From a checkpoint of a small image classifier.
Model: 7.44M parameters, 32-pixel images, activation gelu, patch size [4, 4], layers 14.
Training: adamw at rate 0.00096, held-out accuracy 55%.
Data: trained on photos of plants, animals and fungi (iNaturalist), 22.7 epochs.
Rows from block 3, named by matrix and row number. Rows with one number belong to one neuron. Each number is 128 + 32 x the weight over its row's rms, rounded and kept within 0 to 255. All counts start at 0. Numbers have three digits each. After the name is the row's rms in percent of the matrix's.
# fc1: MLP up (model.blocks.3.mlp.fc1.weight, 1024x256), inputs 0-127
# fc2: MLP down (model.blocks.3.mlp.fc2.weight, 256x1024, transposed), outputs 0-127
fc1.756 110:167131117103146153126100134159136085085147036102109159141054106162142163128152074148151129150068135091074147112150104119115052117178154166160162172140122095133159136189141152141155156074040147139099157212136159113156164159131131142144158188147120070148133131096064143109109152081152110147112158114108100104085103154182122121103137156133088144150180098129059110053110153075172155116136
fc2.756 115:107154156151108114172072149118123158145180165125148123151089100096081101090094164063162112112149126150149082151111144100136123151163088152103189112074099162149104146060103110184047108129153137123081129115116108163124132070155150150127145129124107096142114149192145093106110157113081126143203117112143121099092116174070102113125125147153171164128145105124122131146093131129133135153116
fc1.757 082:113150092156094076181120139129053132208132104148138127102114127143143148119059154120153124155119145123145133163130096125153050151066108147104185154085096143109129108103142093136118121091113163113107085126137052142116161133130151129134119100101237110136123153123083124110067101143129133094170072136125116141135082073121072115108111089125139173130098134148103112123121040137179136121136
fc2.757 087:113130063112120104137098136121127139039052146178137119138114134078108097099128113114161168132157142159145091182148189163132148160141206145159104118185147142094108125133106165161142104154156150153215114119108143112095142093116121152178143108138136142131125103130111138115150084156165074138073121138118119170125129176147116126169133114082120150122096154135115126144114141168107134068162
fc1.758 098:095053113078189151103137129136096106106152104093091102110111096140174128136174119161079164107121140100126106129151161144100126136161139164136161140107093107135091051151118163179124167129077136143058163139148160165123088150164153122105079135105172119157134136109163122118122184109109094145100192130175105098108102103150140147052136161115100116168169089091123120102114203131225142094080
fc2.758 097:127179169157081155150111119149100108105167159156113135150151140044147142151051174071146121133128091096105155126114170133122091095147118150151160083073108138101142163081195100144123120164136145150101157126138139173116101116108137130139141136105080075134113109152113132098141094190099194138182108141092132085112126141073155106108099115151182124135129175161167116143119183086102106144079
fc1.759 102:118119132101130121138090133100183169154135160095107146123125147148159146127128107165145174111128175106115095136150164148105165101130041117168133099141164157152127142113083193122115158132141134153111101166087123180135160169156103156167124183107123138163074121155188112146094145132139160168113113050163106117115166110117120180161176151064148111104125124042058159117062107158140143094147
fc2.759 106:085153152128051104118175148111062117129119129097147149140132143116132144149131174138088093115153139184184167123061143146163091146056149111104158136121137162101136138126118145138114129146164122111151144150138124153121143168092129134086132116115111103129187108157057091147136089176193114217107112080103089137132100129066102128107119145185111152133124142172133081037120152101104109077156
fc1.760 094:075085121116127131148101152138106196153137139131137148138106112197128188061096075131122129133158162154130125160175176109106086077110079147167142136150115103131112091141127107126140169075131133150142125138111123169130051141160087117092062133131165181135123193110102041134112192153155159130152077094156141154107144116127102181143134111113135212108133107079097186060069076145174166084108
fc2.760 110:080133125158084088138080102101147126098112134132102171117134148118073145136175141160097137100114153099189112095175114073156142126138166099159131115168149138180111113082112123108147092116048107106080129052137156195158108125159131134139145173111129106136070142151152146108128153126101135122164156108097158121112049171119170095063116142172133110150129121107096090114161106072120099171102
fc1.761 094:147128118122194101163084174173116126131129124104153117129093110126110137129102138127183112186116144113097170153163154105124117102125116168156155181085128126072125156153156140097183125105080157127116115136166132107134135146143159123112123101129144158157144119146122165067034191156178142090121115151159146088114087115123119121076176138163112146123112123105139106088142128106202144103120
fc2.761 096:154188107096100108133114144086150122102136184151143162112146082095064145152046074088104138122137107160090139158064061122115124140099128158091077163117134145142120146107113115194128099205091114140125202158131133128136137148123134126145161105125093085124115075126112131033172102155059098143140126129109128109120160141106130112164133120133126147164162120178148163129079104121034186103158
fc1.762 086:145088138093165177049120095157089102117109085123093144138125087155163112151192107174109155183136137100115167109116174079112131149194152135125130179140124127096112069191151163131158106085101147142139169108188176118117137129143087139176131165170115190121114123107143136132153212133127157118084198091148167097128138153135182143086169175111080143119181116149085143153122193099186124084152
fc2.762 092:166101204164115180122117121145073161105111175174152138138125191050107108099106182083138109146105193082108096151158159092113184133060154085132171115109090138124089134110131146116118116199114150155104122112155136112086066147116070135112152100135137105101114154100116076129099147206132156124111176117109142078118098121121131151146154122133180094187145165105142151076118156115139101179131
fc1.763 076:139146088139131153101134139123136136145141171104126145153060120227123143072148143134128149163118179136138096128168145123145152151113110091136118124146145160150128112161185159128083088069118236159063117102125192156127097098130132136169139141153208124175147165074116118112099140124141131103135117091156116119096109113104132106147156164180153169109128133140094130092030133118138146149133
fc2.763 056:155126140142129098118079100122133152135129217184130085114079122052189141135132136126189145090166181182161123096118109160098144109095122101178138112159162196179169093127156135120125097066108162119118063108130076121154155121098202135149164110137154119146129124171102102138106135123150106167145118152134136113102143059062115091098146127114164126127109181091131135098225121122137101169083
fc1.764 067:114111119126129125133107117130132109127122127113128144154072096231122144101112136142087142183127163124171086123173130119090126170145133098145120129179110165149108090119108132107088116067114255153099109144145146179129107121158131121123128134198191102216144160151125112165080164167131118118110140089155080132127130123135112152151133135122148123113134119117122146116000142130124140149144
fc2.764 050:112113132111131097110096062156153115138114101129110095129082098160139113117168104163124205147101198121138100104107109117093125184155110116134175125189098183114129130097105090092091116019154138097118096143182085148133066199125134156182144199153177195131120151160161108125071160151130182162149124113102154140112092113107114097127122116138122167135161138136121126048104125132096133149154
fc1.765 094:157123070161139107168125080085171118078164122082095124135102089224117148100158211105166146179100184127143104109171142123137112172109137152104152123073110094126117108130096119107074105106093198137140164034146128186110129108163124142184145134158144125211154130128197098108120102109093106106104161114131151112098112092127099101115085173097116100149127121131099144157088128150172132140082
fc2.765 114:142137130118177073188155126120107083167124112166187155171131122159121179125054130154131080157137160093109111165086057081111165087183128088112122111102199143108097105159115118117110135153116113140120084175161178150126127078080076108145129128164103172120071129126065142187093132103132142152131130132149185093127171117071130143132147115160117073162114133109141125134135147089105142137139
fc1.766 106:110105114082138129150096129067124149190141142133181119168124121160139168129130104132092164104133142152154090093162129167123087139097093087160170041175064085152116066095076151156072143151106173122083093054104115179125093175130157084132146148103105075142122130159097114183119101145118085151133077105151095115145124172145103110140143087114179084123104152098145110168095077146088165155137
fc2.766 094:135131105199119121140106148170108127151141230095157142128119144115103163121160120163102147139111132141105201109133116143098165165136190146087109158131193146082136135078143143101164127112104091097156147166160122096134104134122142146110143134136090173149074149101070156097121151184120136152134125097043087105142098093030126178131090144147081124108177182137117113106113174091146122165097
fc1.767 101:148137080136089149156124105139139162106150088097123124152032140164160202079132167088131080159121140166090129159132102139161080140117148152150144147137167105109127140115083142115092139126113201176137105145122118156130127118153191116188082130121125153189099125125177159163113137112144165123118164125174150146117148072141137153092097203121098139157154129137125205155095164100140154127137
fc2.767 126:180110203137183174132138162125113141166115158160123125127141125175109127142097187109182105143143177124126082165064103131133150121137152122118099140163094139107150097066139189085136139160147109127097171108137136120117113161133044125118116091153138094112151100189096149142106086101164126139140133104169099116129100124077097130091162106150103075155079140164199127120185115195150064124119
fc1.768 101:162178110143127114082083116147156096125139078068062103147140153179121165138144172087137053143135160160127094146128158166143116127144178090152107113119104126177106128141071124053110115086069185112131098116143163193199120108173126115198113084202159122184161146144154110109082149120063204099143193126161166129175086126099191182118112130140150081130170113084111113123111158115139127143102
fc2.768 101:140149143133095163087156154204147129152162084132128155115063152161155179152143156150124131096140048130135108096140136146145093104155119152159163129160152087140116104188212058151133149126149095192145101144234161121176129197128096165120108158135161163189113169153132135182154116116145087124116135123170086108094155124099141087196124154148109151131131142113109101119079118086090129126158
fc1.769 103:124141137117153106098094127140142121126071092095121134095124113152119154115092114108183087169092143182154116150158095126088147080118112092133138101106110136171125125152062126069170090053125143134134125121110138159129105141192070151122132087200189130180132151127185059144130140170121130085129168146166100105135129143097136176172127146121110087127142098143077155140130129160179099105136
fc2.769 105:084111140143123136113176106106106103135068163156132123149161146130133157148080191124106108128100109058073111086134112136132116145141095119147093147104156131142192103129154150146068090164175104084163148164120135122113095128132091070091190065127161154132172149138142213145138152119122142104100144147080082083151135153208116121100125139129146190097094113170142118255094107122135105148123
fc1.770 100:110099135111144165047141052147144083088093130117072157165133064152145134164161153161066161184080164072095141119139147159122174126175115059112066153163131139164123219196158114143143104099135188130051113088147187168169099120130094145165122114168124158150118135157137163113133133140085140117137166108146166087150128109121168136097165175150115106117157174154118112101094173102111071157114
fc2.770 112:129139121097057092150162119136092144170150203160179173134098180123113159067150138136105143109182116160144096136092101107129134093075095063173130116138097131106079147076148152115097135160054148122181143126176080148037124141115074126127128075077107137131118100152092109135135131171163111147121120133160146127112172080073097131083139118140192196143177096064183148172107125103126104113142
fc1.771 098:123077144076163165082167148105134125106127081083121084173143065150112139126180084127149179106130128062158124102169184130161124135179126122168131135159127131139092062149112105135155143083114132161106163166204180201077066146193069124115153082177161142153122110142143103165120194142143088155091181108154110134108123176145144180092208174141096104128157126076140161064119173151197162139110
fc2.771 093:161151171173131162154161132158106107123067106178125086136152148110181133155120137119124071185123141088088107137139168151110162077087173127080132116118107177110123133145101119132132131187142100124133104107122113076179097149119074150147128099124165106105166184156111145147114147139165164170142131135106060114102157161136134134131168126099135137135102182195118142122092131117121070112176
fc1.772 109:133151126151096112141109111079124135107182097144162136136137099140127186129117132137105157135089119126152087073149112103142115195117134114127188139163121165145185110109187118134076158124162152104118087110123126131087126089103103119122187149134143070184183115153105101139082088058181147172087081114118085160077159106148116048181174128127092187138133149152104123149123104110131139170174
fc2.772 111:110101156101089113150141158117143122117085143144110124117136135165089105121063175096130085098159144129138177181164069136142145171120149175168156077111140041104064133042063132131192106100081079138165148104100120140127105153141156175099079101117142135198183086180141125120099126093105115146115090149129140132104102157128146154158147092190198106112119122133106156168126150170113086156114
fc1.773 076:145129121132117142088129103135109137109131118133117116095094104230102125084136160150090148138140156137165084119154118121139145105129141089139132129127109157184113095136164131141083103103146206129101128151116166156116113123119078115151129124134155155196131179150164094174125082064128146114122136045153161120101099122118109125137117107136135146088146103120145148116027116120147094139149
fc2.773 078:136164098159207061133077095135172137131091121140115113141104109145083113136135098158145133112097089071122161132125115144102150085129159116114172130148107130083081123134103091175090097133138142152118092130168143157091119158112112106122118160126153126135115156192119115088140193127121145124137135095182116102136141127174123073087105075098193204139056117094123157074097092092106162121067
fc1.774 100:120113103114129151125145122112119134081127104147122110122093113153092187089122143146167133136155189060136101124122146096122154132114102152114171127099169138119143172132157177129070103145129183151129082139185161107149083101120149177157084119128171167172103157161143107110049126110089131137150094096130141135066086098138117079086145120108159143081117110138188087140101117146169120154120
fc2.774 109:157119129114084085159112147135098103166126183138132095127200147142167129096084122087054157084111080095108096130128069092125152136122147094186141157135077079153121137060104110191170170093103157103148150134104081109162120127105119197094138197156120079097130122137101140113161078126118094123110161135220096108216123145191150134044158155128140052125140100116134112111134094076085140149091
fc1.775 073:148131115134118135108083128120093160108140162084107109123070112238131163086117139116075115172131167173120095132142128123138114136109120086144123118134119141126097126109117146126079104056095219143084082130123157167103083124150112109204158144161173129180140198137137123128088167096149135129160103092139147125147106096117149137162138101127150126123137123095106136112037110117133142141125
fc2.775 064:113116127109125139166096137098145150120166152152117100198064141125154171164175128179175136133145203088134108135165124140111108136133152132104131110179146230108124087083184126094059122082152090135121072157177106139076073156087177114158109125123169159143108123140134150129086080139136186148213157082116107132113117129126158051171130156116171141104114146098118161051111135099145142116112
fc1.776 098:139129131145129133156129106082129132136160149083145150181074133146134172115149117071109131108131160127117114136080146128061143161142101119132146101171118109122073162107080133104077145135100107163121098142134153141119154103161182132133135220120104127145118169132100146070076133109068124125123164075131142139162116124136093167122114229108100132152130103083114203103073135173165128169098
fc2.776 118:062159046093087083110133113133108075074117076146058193117101142084132101162160146130228116136109074131133172169122137142119109085129148185090077137091150142202140139148148160126111132105080131114144144108081090088172151176121163138086107151093146110131123127126036116130121124118133182127147104204095129114109107095134093162166099133151097149086144119168098137088123101108086131146148
fc1.777 102:106164141165102114142087113120080165146127185131151171104096148203121184075097114116135115157125154205171095153107099123113157061082125073125139148150100201202157163120106171101146112073169142112154077149147123157108122121142103122118162134151181102149155181163142073166140106118166139125186065057166089192092140128128119153159165105149141154125089115186086136127112094153146144134162
fc2.777 106:128176131112154132078079090102140040126146064161081211163074167132216122100103122184108139098163075132102136109138055131116109146163043155146159078119178097153131075116158138120099147102129146125121125150122154129176138162101142150179142068119160134141075108139146137108166116136148133178105124166133103122152145096118158153071109111167134188114181105098167103125134098150122124064127
fc1.778 096:117139113174128121123093131135077124139158148124095094162117138179128171075141118109135100155147130173171066147215131158116135155113170122102105130142148131182153122113145193113075133135099186095075117131137194134112139079120117105156101083166168110165168159131162110153106150091114102099151159095169144151143097076074109146161140161176159147131134123157147132111074166118171131124106
fc2.778 097:113119069111171115126168163091144097152133093135088060134101118164135132131098138215130156134105146163159112125128085103103140144181119114121151055131163109119175130126049120151121130123175169101146144070161079137109108075158167075160154127178103121129169101150143097118088152155061143112153138119121190082132105135088153142135121121168095154146173122145125114150124142151106156139168
fc1.779 117:154099101071130107122159130145149094103125076111171146126142066157148163172148117159123197115090149143193157076151129128131123115133085081236149167180108172159105121140184084172154141071134149149137123102145118185127116140170096129125173145167121122131138104162141092102109113122208135185045125101117088172090139120104134131163169134132074160151160115104147122160108137102133137132161
fc2.779 105:143143145160097167136081097134160111111140116169088147135124154047138137083121135113196099131111090119096144166119100118155116121153191209107120120047216125123161114101095143073172135188112103115083160148109118089137151113167132165120088128094129117138169148138092129161108133114121143098159141182180107139126198183127116127152128130119139118135060050145116108072218154177178112088146
fc1.780 093:147143095159121090113111154131094154125138168095141123104151123142092185124118099129142096121125083144089093163177105141122117122154191114170130108115164083145147142155123145142136089061185145110115162128120171101113112133101158134155127075198197137144172170102146130113151123110157139095150095141193180155146120151148177107168171127165160110157130132125125131139132117095190132159159
fc2.780 104:144161060094125159140131115080164134117211137160160162113104102110144122159108136087085146212153160134173141159137140181145139148061141138050140174101144137121194156141146180151128142189068143178152141176137150047148141140128123139223129117124110174139128132067107153107173093100097121139192138118151128123139139105131147128160114107099099154155180183123160122084105143200105113127137
fc1.781 090:126102097152176139153097133112147144135118127070161118194111149158071197109126107155174139174109151089083146135177174122185111133145110153127156096127121110109132119161150112129133112065181171145131172121105159146109113125124143168171125081170167157188115161139209147144149109147138132086105099081145119125102163141118123085183160142094153102156117124093124136130096103121200123155083
fc2.781 084:133110120106079172112129089073135090101212076145120073111116083093138114163062159096137168138135178101107092141096111095183166173110155086088161134115122113159172161048069166117138157140133179169110138162163172133118097198100165159131166150110124117145145103146088142130121118145211055160157122127086130140140110104158137104148121114131132141182121150082129119116089122108109102205154
fc1.782 112:161159099155135171160150111131134122124093139133131159084107121142158139101091149110119122151116136053113148166102124121138133097128030164147129157053171101052152121143163079174129116127226143154142129121119121095155060099167148208168167136152143193135047163105123173139073139230147129100144091139164140134120095058153128042061134114134153091115134187182145147108115093174130164112097
fc2.782 107:108113099124088119154061201078186148182109152152131127126064134071099145114148100161139129126160097152126091140172077208170075113131106098167164167167107101152142129093125143165146133040153116146127163150137090080092143117067148130041090111159159076146095092147127085099131173163107097231133096162111129159097066106121099108130123088165124165145092108119147114149145134128156136184147
fc1.783 100:074150127080128121087093126107154100152120113086105129156189162176143110185105090160104115104177116128151101136113136181138116166175156152182134075143138100187177105107094145126131177124115167102122163140164129196149137172125131081170109142130150065175153109143179148151149119153120113147180179076140096123179127128093160142103119097154149092171158156089133103080113164056115153140142
fc2.783 110:120160128191163105143087090150148082125136093142178149122040063134106112089176111034163176146097153143094062096163144149153127105129180099165174134135085167140053132145070112101094146134090140102131079108091115147124160177119081135139141118153164166099104205165147118086148140138126115123092154103159147141133132174175084179156100161122121070067118080124086112149136123188107167103103
fc1.784 102:074132123127150127142141127131119111133153180112111125183124114182062169118121124123156097129134203072109111071119199116144108086122125149124122156133141093134145166136149109093093144137077122104137047150163146162139080126131124092188115151105129125163137184162088137137034117098116189104160109139146187143175080090172104141117105177171167157105115157108133099086079124104160167173097
fc2.784 084:171187092114092149147129102067127169120089091125109154136077134086103092119079098110167131155065107182072138135165142140102127138112120164112135147120142147137097112136121136166091144136144145157103121077127144085157162151147132119127115153143148119140115165078105117096172143171124162168116125117137146050109103099121105120247092182139105124146125180123066111075175145153131114096105
fc1.785 100:116148107126117097164168111108075182115164138111130172126119098164139141057113085105111172122122109201096108138118131128127113125128070127146156079066148096146075167118125137127062146104162123125128125151193137161129087114133142136173091177159116136124128187164105077129115113086142127103123046065155139123072137096095119127149139152131156137150120154140159156108109076121118101202134
fc2.785 097:162145180075124153148123082135144162124139100175133190187115107108111124125099182132110126179074085159201136053105122113099138054118105147163163163137134156118136172147141128172139142155097089111165122169184149107124120032096134083101138108136189112113145139147181125153137139184156051111144129164085109096076056136106171145144142129173126088195195098170143138153151130154148117068157
fc1.786 106:067142153105165154097166117153144115097148152083080098194134135165136110124183165129108102143182144153099102112131150183140137151145115123145092126061120088169056098188109109142120121099099161130087149144193192194134076128127136117144042093187143137151128098138190097151086176119133119138129187077120179088156142130091182181109191187116116099140165104086162166129101178107148087099095
fc2.786 119:097187155169070138121171114074123111140136069126115145147159134128138104213129150133148119090062124105145123179132135092121173110148168135144109120166129145133170092089110125169132122140181120146173203070091098152050116174155115090131162158082190117106126146133051144126160120130058082128137153170132058132077113095148129075101123115135101116157093216124078139127151131109116110150122
fc1.787 121:068189130199167114156047074162127153123075195140088153133117146133171116091131105096123133148114176158127092176112152078089140109089087109078096158155147155134125124112102179074151132134162140093105166128099139156106115121151050117155114152127115131128103158123147110116132126158196149113127113134142152159168212096096099191158112112114098175109142140095060155059133151157118120108126
fc2.787 099:119059150133123129132207166119107107186124131161107149082170121141119130099111163135087059138120124129099133108131087101057150068096141130118100206086114088159215104143145050125125134089140163098167145161111127137139182120093110177085129118136096120136116097139099116097117229153125115139136162146113102114143095167064139154102126133117190155118106092140170133151101117158125168136138
fc1.788 096:115151099111139175138118131057095133090113198146141164102113076162160105184126188164107154182157185122120138100125127113137140143168111124136131172139105187117112124146123108124173171115164155173151112095130090131104132092147102165135153158155095107149101103109114109107131160157105124148133140130075097152141085117138107154099057136111079174120102180155106088147093113172144156100095
fc2.788 095:101132118137124108148182131110119084176147084125104177150151153040115141120141076136165095084098086137161144082120215093156133126108130116133093082142154077090162131141133176140084147157092125101180084150052113133099179147113106146113131106151160194099080131097128091123155060129193143129104153152146116137102177150157169106136187154151133091107142112130153144033186133140129133148167
fc1.789 083:188101089180106098154122128107185149126125139116161132143053129170112172086114193068112135177089149105125068129169144105129127132074127047115111152150107134149091144121147139107064110062137202141111160108120165191123090155153083117173172146169166117166126185148132100131083132117168180133130131133185160130159134112151124119172121127137161124088137116126094154143050096153123117202110
fc2.789 084:122117109107105124153114102139155137133156113183122106129078131097180138130105105181177145153086134088096161119120112183147090208182076120191139101144127204146146140168137141129144129091153161138145119172165109122166150179106137104116075154082133120096088196159102063145098154088134179147169152080143170122129066094053112085180129101125125153120153147060097126061114072140143126128120
fc1.790 104:080118103126077127137095110182119139127139146084135178185090136197132186128150086154064174118114185127097139112136176140101105146111109131168103156161129101135065153129130160142079159151112142147094052189107134136137140155139169091210144169115128216160106153105036118083069142111138108150101163058165159159154146071127097158157156177152137147135157136070132161135094144089048140146085
fc2.790 105:133114039187122200136115085131148146132098180144093117128134145080146114177122123115151137123123154093107166065104126110211083115152137122122105145118147068247179058080134126129183117131126171139060128120084087117089220165112171080047169073101151118105108126123107112133189101087110123139147106168137168140124120170162119123092089089140051141151184138127115096110132116148170145143101
fc1.791 104:154129082172104145131184076135155130154137093150162153087096099166146127153145183125118206174133203115058088101145127090136112123131143143078190134076170163090098137130132138166068116143167171107068135053107137201146172157074140129138148145113162119147116147094123134136084090104079127161088086132087131090123131152178117077166052111083125180084123143100090088193097118147171122144131
fc2.791 105:162077135083139125104089158091159099098113145100134124117205120137146108161114104151105141076181064159196085161099061094021124136136051160127111114185118115135148119108125148163158110107013124145153155122140135166116066057137113134102128122136158140125097152160135083129132177106144115103111157116167143146178116075082113215149204139126161106125110087114136105156132136134103075138072
fc1.792 095:088146130110102124085107116137125115129108158133103127104128109185110163110122122115106120190130171103133109133144133133109196175143118073099123127196125158142179215151130130103113084093135128131092091106130167122084101128112100135126109112152183152158133227159102165152057171173124143067147131106139117095136070121125125134120150094141135085115157167163139088129050158114149120185112
fc2.792 116:134124060116156212144157148102114160136198144094141131161092112108055143115179215132164141117155121110075149135137123149161125076096100173177078096098122099064117090163119143077086119120102135102115150145136142166108132147150167124145127093120123154129133111153146168120098170127141129131088093111158154133105199132131145090086131147139111142151155113101096145099071131116198117105109
fc1.793 107:132124055081062080186135119109129097153136169089172134124140149145113113135117127105105130114156169150161139105130157203105091142068146108165126113187151076152092167087065150133098168146072197107127096188144089122115119119177138102146161155121131108125097128150064127138044118063123133172104135102151140144164099074097065162123155118121160122143115128125131155141083154123105132165112
fc2.793 100:097124128146134102127167141153125141118158180168133112147171084094090160113116167163134114113173108136163137151118039099094137124140177139121155170128101112165135133137161183127139153167127155142131147121130107113152144153132090142083193139109151128062130120081085141103128121163153167163127167136083049058100123126084163099102124110203060097152155165093146150151195095099169110125090
fc1.794 097:129160100170151080139173095171128129152151121161082099096079150164154139036092126080081125115073180141125092142102118107115139071077171123079086129173116166126116147090126100128085115161092169119096061144125106113177128121125133097200137165082142125173132213108125171141080077084121179094140114123159133094097147128118120124121079162159156125089122116165109152143096088141106126104114
fc2.794 103:158161131124115092129163147103168176150101161084117128097182149116100155145133102118120128115125131154094134049177177082133156082090120095109091098121140102065072159115146080161126102100145101124157052184149075097089108160154179144105160129162113129103191114117131123074130115165163088186114140103188146160120130119127121095149089131170132142114037178166165171102134184083105112136132
fc1.795 111:164085133123100126166175104074173128195124150161174086133132098175164154121135102142157182113160128123153082107157167101131151119108085131143163114151103114148145126102138204158074141139129136112095144080096123158085115143132101117128121167118148110120140118146158067162090096146140121177123086134236078173106129144152085115142213153097198128090113106134086142164103092143175175130113
fc2.795 107:123139111072173104139068096166132137113151089129129156141156111205153120113206179139120079130098134149144123122108124129141164159178132130123141084166067107161057149061072100125133146155158109092123112131144130132183087158136098157165120112171171133115117191099161175127137121171147147169123115154114145121227127094105186190091127146079166093114143096113099156106097122138158164131073
fc1.796 110:129094141104121158085105085140059120108130112160123144151108059169123138119143162161107138198149136132133108090124137114088140148144173121145157163146128158167168098146169175115124121123126154123082099133178162148062138136107069114087147156149120142168136134144140086153121125102141111169144143064121170145125119113153139139134097166138086198062137145155103116165107146079147147143207
fc2.796 104:117101170066135110123103128157099146070119142110121092114141123154166092170067153158108159089077178115143118168145157099127144138097105089091172098164084133147119105133110113128150087152179123143102138085084141123123166168088091127204158055130150118073101199145128135087116114106087153126148139081111082124065131075053155054084134102148179103142159151081151171140142085184073079129083
fc1.797 108:132100108095113104094096095172094111108126129051129177124122095157144176157176121167091135104105088165119096130141092169123053175167123068189166111084137121154102171141092166205159155041178140137082113145124165172127127170151116165146147132172151133165112154115115060139156142122147094170085147096158120143114136142142160148168164121126095110161161105095137141148108149069172135125165
fc2.797 100:158118111093145155126124152094121155080135145081131136165121087168109141142097156088094116255114092130078177130129139167147145120110081080118087146176093089105132125109131179125093132114079108148125123140133137127170119122141125138224128143167066116140110099130096179140140112084097140149177144150119123126143130030106128146172116124150118155129154200134200134133119150139049126124131
fc1.798 073:128140082154155130125128101105165122134148137107162129157090126220142133101106115131086153187114170103136100162158125129136133149133152111132105117186115167148136098148157151152105133077112225143128170113107173163111098110160117131186116163185190122234171141101160129125125139151115128125167137075163122149145093125122127114144123153168142121134139137140107176140041135112152120085090
fc2.798 068:131139102125123158127134109117146123145087122178105079134091144080166151037183108111171118100110205147177118157109121123123117097140123139104123113124165167135149128143132110115151123040146127169118105107173099178138127138141153133143148149141124092135098143162125054114094121199131123140135106128172067122092096155067105080127144080124162116136136119102121139153098115143107126117134
fc1.799 101:124118097103141123159199091171137098149129086161130153168094086219170181132191152164121169099097172078153097138118116117113106105111142143204090167137063066091120128120171108174135130172095138152063093104116144132103099144144163076146136114080122125160091144135153161200060088094154123175111136139159143170136126151156104113103126174164127102120141068114140093135090158123157155158093
fc2.799 108:106144087129078120133118128093074114179107107163181086118146160146058132133098128107076109180125088136120139055102166112158157134160158163100091142094119110111148151098128094121133150104173126121165161203160158162158123115153108142122153140210167157120146185158121143161170117127056116016135170091137126143139136142152105095129094163116115088092114192178136137189137142101103168131123
fc1.800 074:142117097129123131145100111143130113119124098087126120143076135249116164124139121113137138174155189147134115146157131145125139140124146082139109107158116168162083111130083143099113121033108215119091104114157133202155115146152107129154106150204172127180157184173137112144070132139139137127146132104147142151139155152123110173154118125108121122120135118097105158117041118093132117122119
fc2.800 054:133087151139121169127162099110129109070124135101147127122096122120140124129149092101150168129109209134115118070141160134092104194158111120131145109170140154125088130116115136074072130019107131137077111104144128160178145126144140083208137158146144198132141145142144171100097143133065167119125128072090114121154110130076124114124139133130152135130163141069123118088159120140143141144131
fc1.801 070:146159104125108152134090102122121131134132138096145122154069119225123158077130124149097147201155155093134080102166105132098149143129122106116131107145115133158120134135124152112109136102100239143104117104163149184100093129136103142174135133170171123217115204137121071157081150123099109150142140104150124122117113126121121120112109142137147119107156130106123136114026131142110161142122
fc2.801 045:107160148087139141124159085122137144132172131113136095112111118104153121190188132151126191146133116102122055127140111107078142195132114148114153103198154109124157128083097099134101099079101149180112120117155132086110052096101155147216132138154130137133140120184147113091073169131047153171186153089130119112130081098144130094154147110094147195137133075074090133079126133120170150159126
fc1.802 076:129139086143154139122116098131117121144116125089133172147093112217119166107144135141093144187124166135114067131157116119102138129154145135125115126122148155150107087135120136114098109082122195113081120147130172198128101141140083127151099141188165119212119199135113068132059163114090113095140152068115139116113120134138104130130131141126139105112136154104100136109029125118123124140143
fc2.802 055:106170076108183137113156115153127143131155169118105073102082141126123118110209119109154183133126124153152102101125130150128135165127166151085162127117118141153140131146119138105115142085099134125101116106176104124152083172151130103186139127124149134133124151094188162071085175152031130100166110104090079115131100138135125120098129151185157113105133109082157122108196161109170111074110
fc1.803 105:187129094136121134164174150180142137165145116141156102138085125147145144098100160101107159127076107099131131118064089160151049136127109155157179116100141122099100090131187104177059129157146182171118141174143137104179120107145155158138175151124131158180075130116143175145101117104149125128140073131169161166118110091104157072112158198205181115119133145145172136134094091122089148166116
fc2.803 116:150120150150141125172062113052114099141107184067146068156166124122074127152179130150123080144136089122169110110149098155102096117141118139132118079171142135165126098085092106139164121064125164103134126066160114174072066140117078101048131152175110108147119109187158041129213154138101118084093161075083114090112162179133126147129106182140081098142132127146107143111125125107137147162125
fc1.804 083:167126083101102078179128124095145138186136118127160083073141104184117138101063124135169180109135158115151090102127095161155081116075109121141157080135151154117087113072107124140053156104142163126120123136135065159154144099137091124176159184135159050149122150131110139145104075067121109132101067125133124160136113141125076103161145056121155135146060100127127106082096046150080110149112
fc2.804 098:140136149122180175150141091148148163100113108129161136136108145083109127123145132118092100116126153092099150101149172142083122043181120144107152166096085074136123104116165154138191129197141137156142134185161193097113120112087141146143116083111142162155114118122142112161135129154134082136173148159136125137088146121164157154152131113076082095155161136137166119184155091132208113094104
fc1.805 151:116135117143136132095078128140126086115121159135162136156144162139076136161128148115127092137183128060124173107123193133157135102117093134193067191154126114126165121128216108101127108095057141080125102167145144166128122160089121094125127138107147122132187142152122172137137138196179144103177125122164128119168090132196133088134196119181226139058129171120105123070110138033135206135089
fc2.805 100:110151125144132165121161077117127163127115096106117147113153135084168089145131110131134115130113108171134144100170144124174118159137114172109142125103135057116114150133101125116162095170134117122071146119152122111127112165169132110106167088102130119117145102081114098162133108148115154102087114182136122128138171118147113154110015151155066093149144115131100091090210130140157167089132
fc1.806 116:121170119141111091096130161216126149178135144120095109148100156157183136043111104106113127115045114174140130191117073139097087154102162106188102146179060087100143122132154111175150086135114149183090141157113127079193077122177162102148096134120187076164093181140108149153113145107185152129130105114177108154099134097061150147140187110213167090179155070133171113079097143125110128109102
fc2.806 126:117144114092126106102146128052103103136156148140113111149165109091079135169089164189090137196172165037152148028124150148126120100182138212078132117074139138177107082138140116133103086179115112087161061169159149148163103102082143111103120110150164116111095108119167141146141151120130113086140134129074130095161165154253148110102147128156077168127114133122128137110155117119103116120134
fc1.807 089:149075080091078094159126087124120127166122150130160151154125112148099142101086140139131142119141140152112122103158137151162122139072099121202129082130161099110080165106105200137063136121098126145101105143171113150155106161155126116146140194122133109115079157110047112151081098117162112132104051060158167115160103097137096128119087115091188160123096113129146107069064086100052132164098
fc2.807 104:139108187108128147185127114130112134131083109132141178145121153098103119142138133125075132166159089087161141069087146127112106039144184131117152225058091068166127127093134130184168130166126119158181138177179159083159139089120129161117153054105131100126128122179125198137178115147100077097201152173119097114134145125162128131166123115120095084174166123139144164183158098106158081114088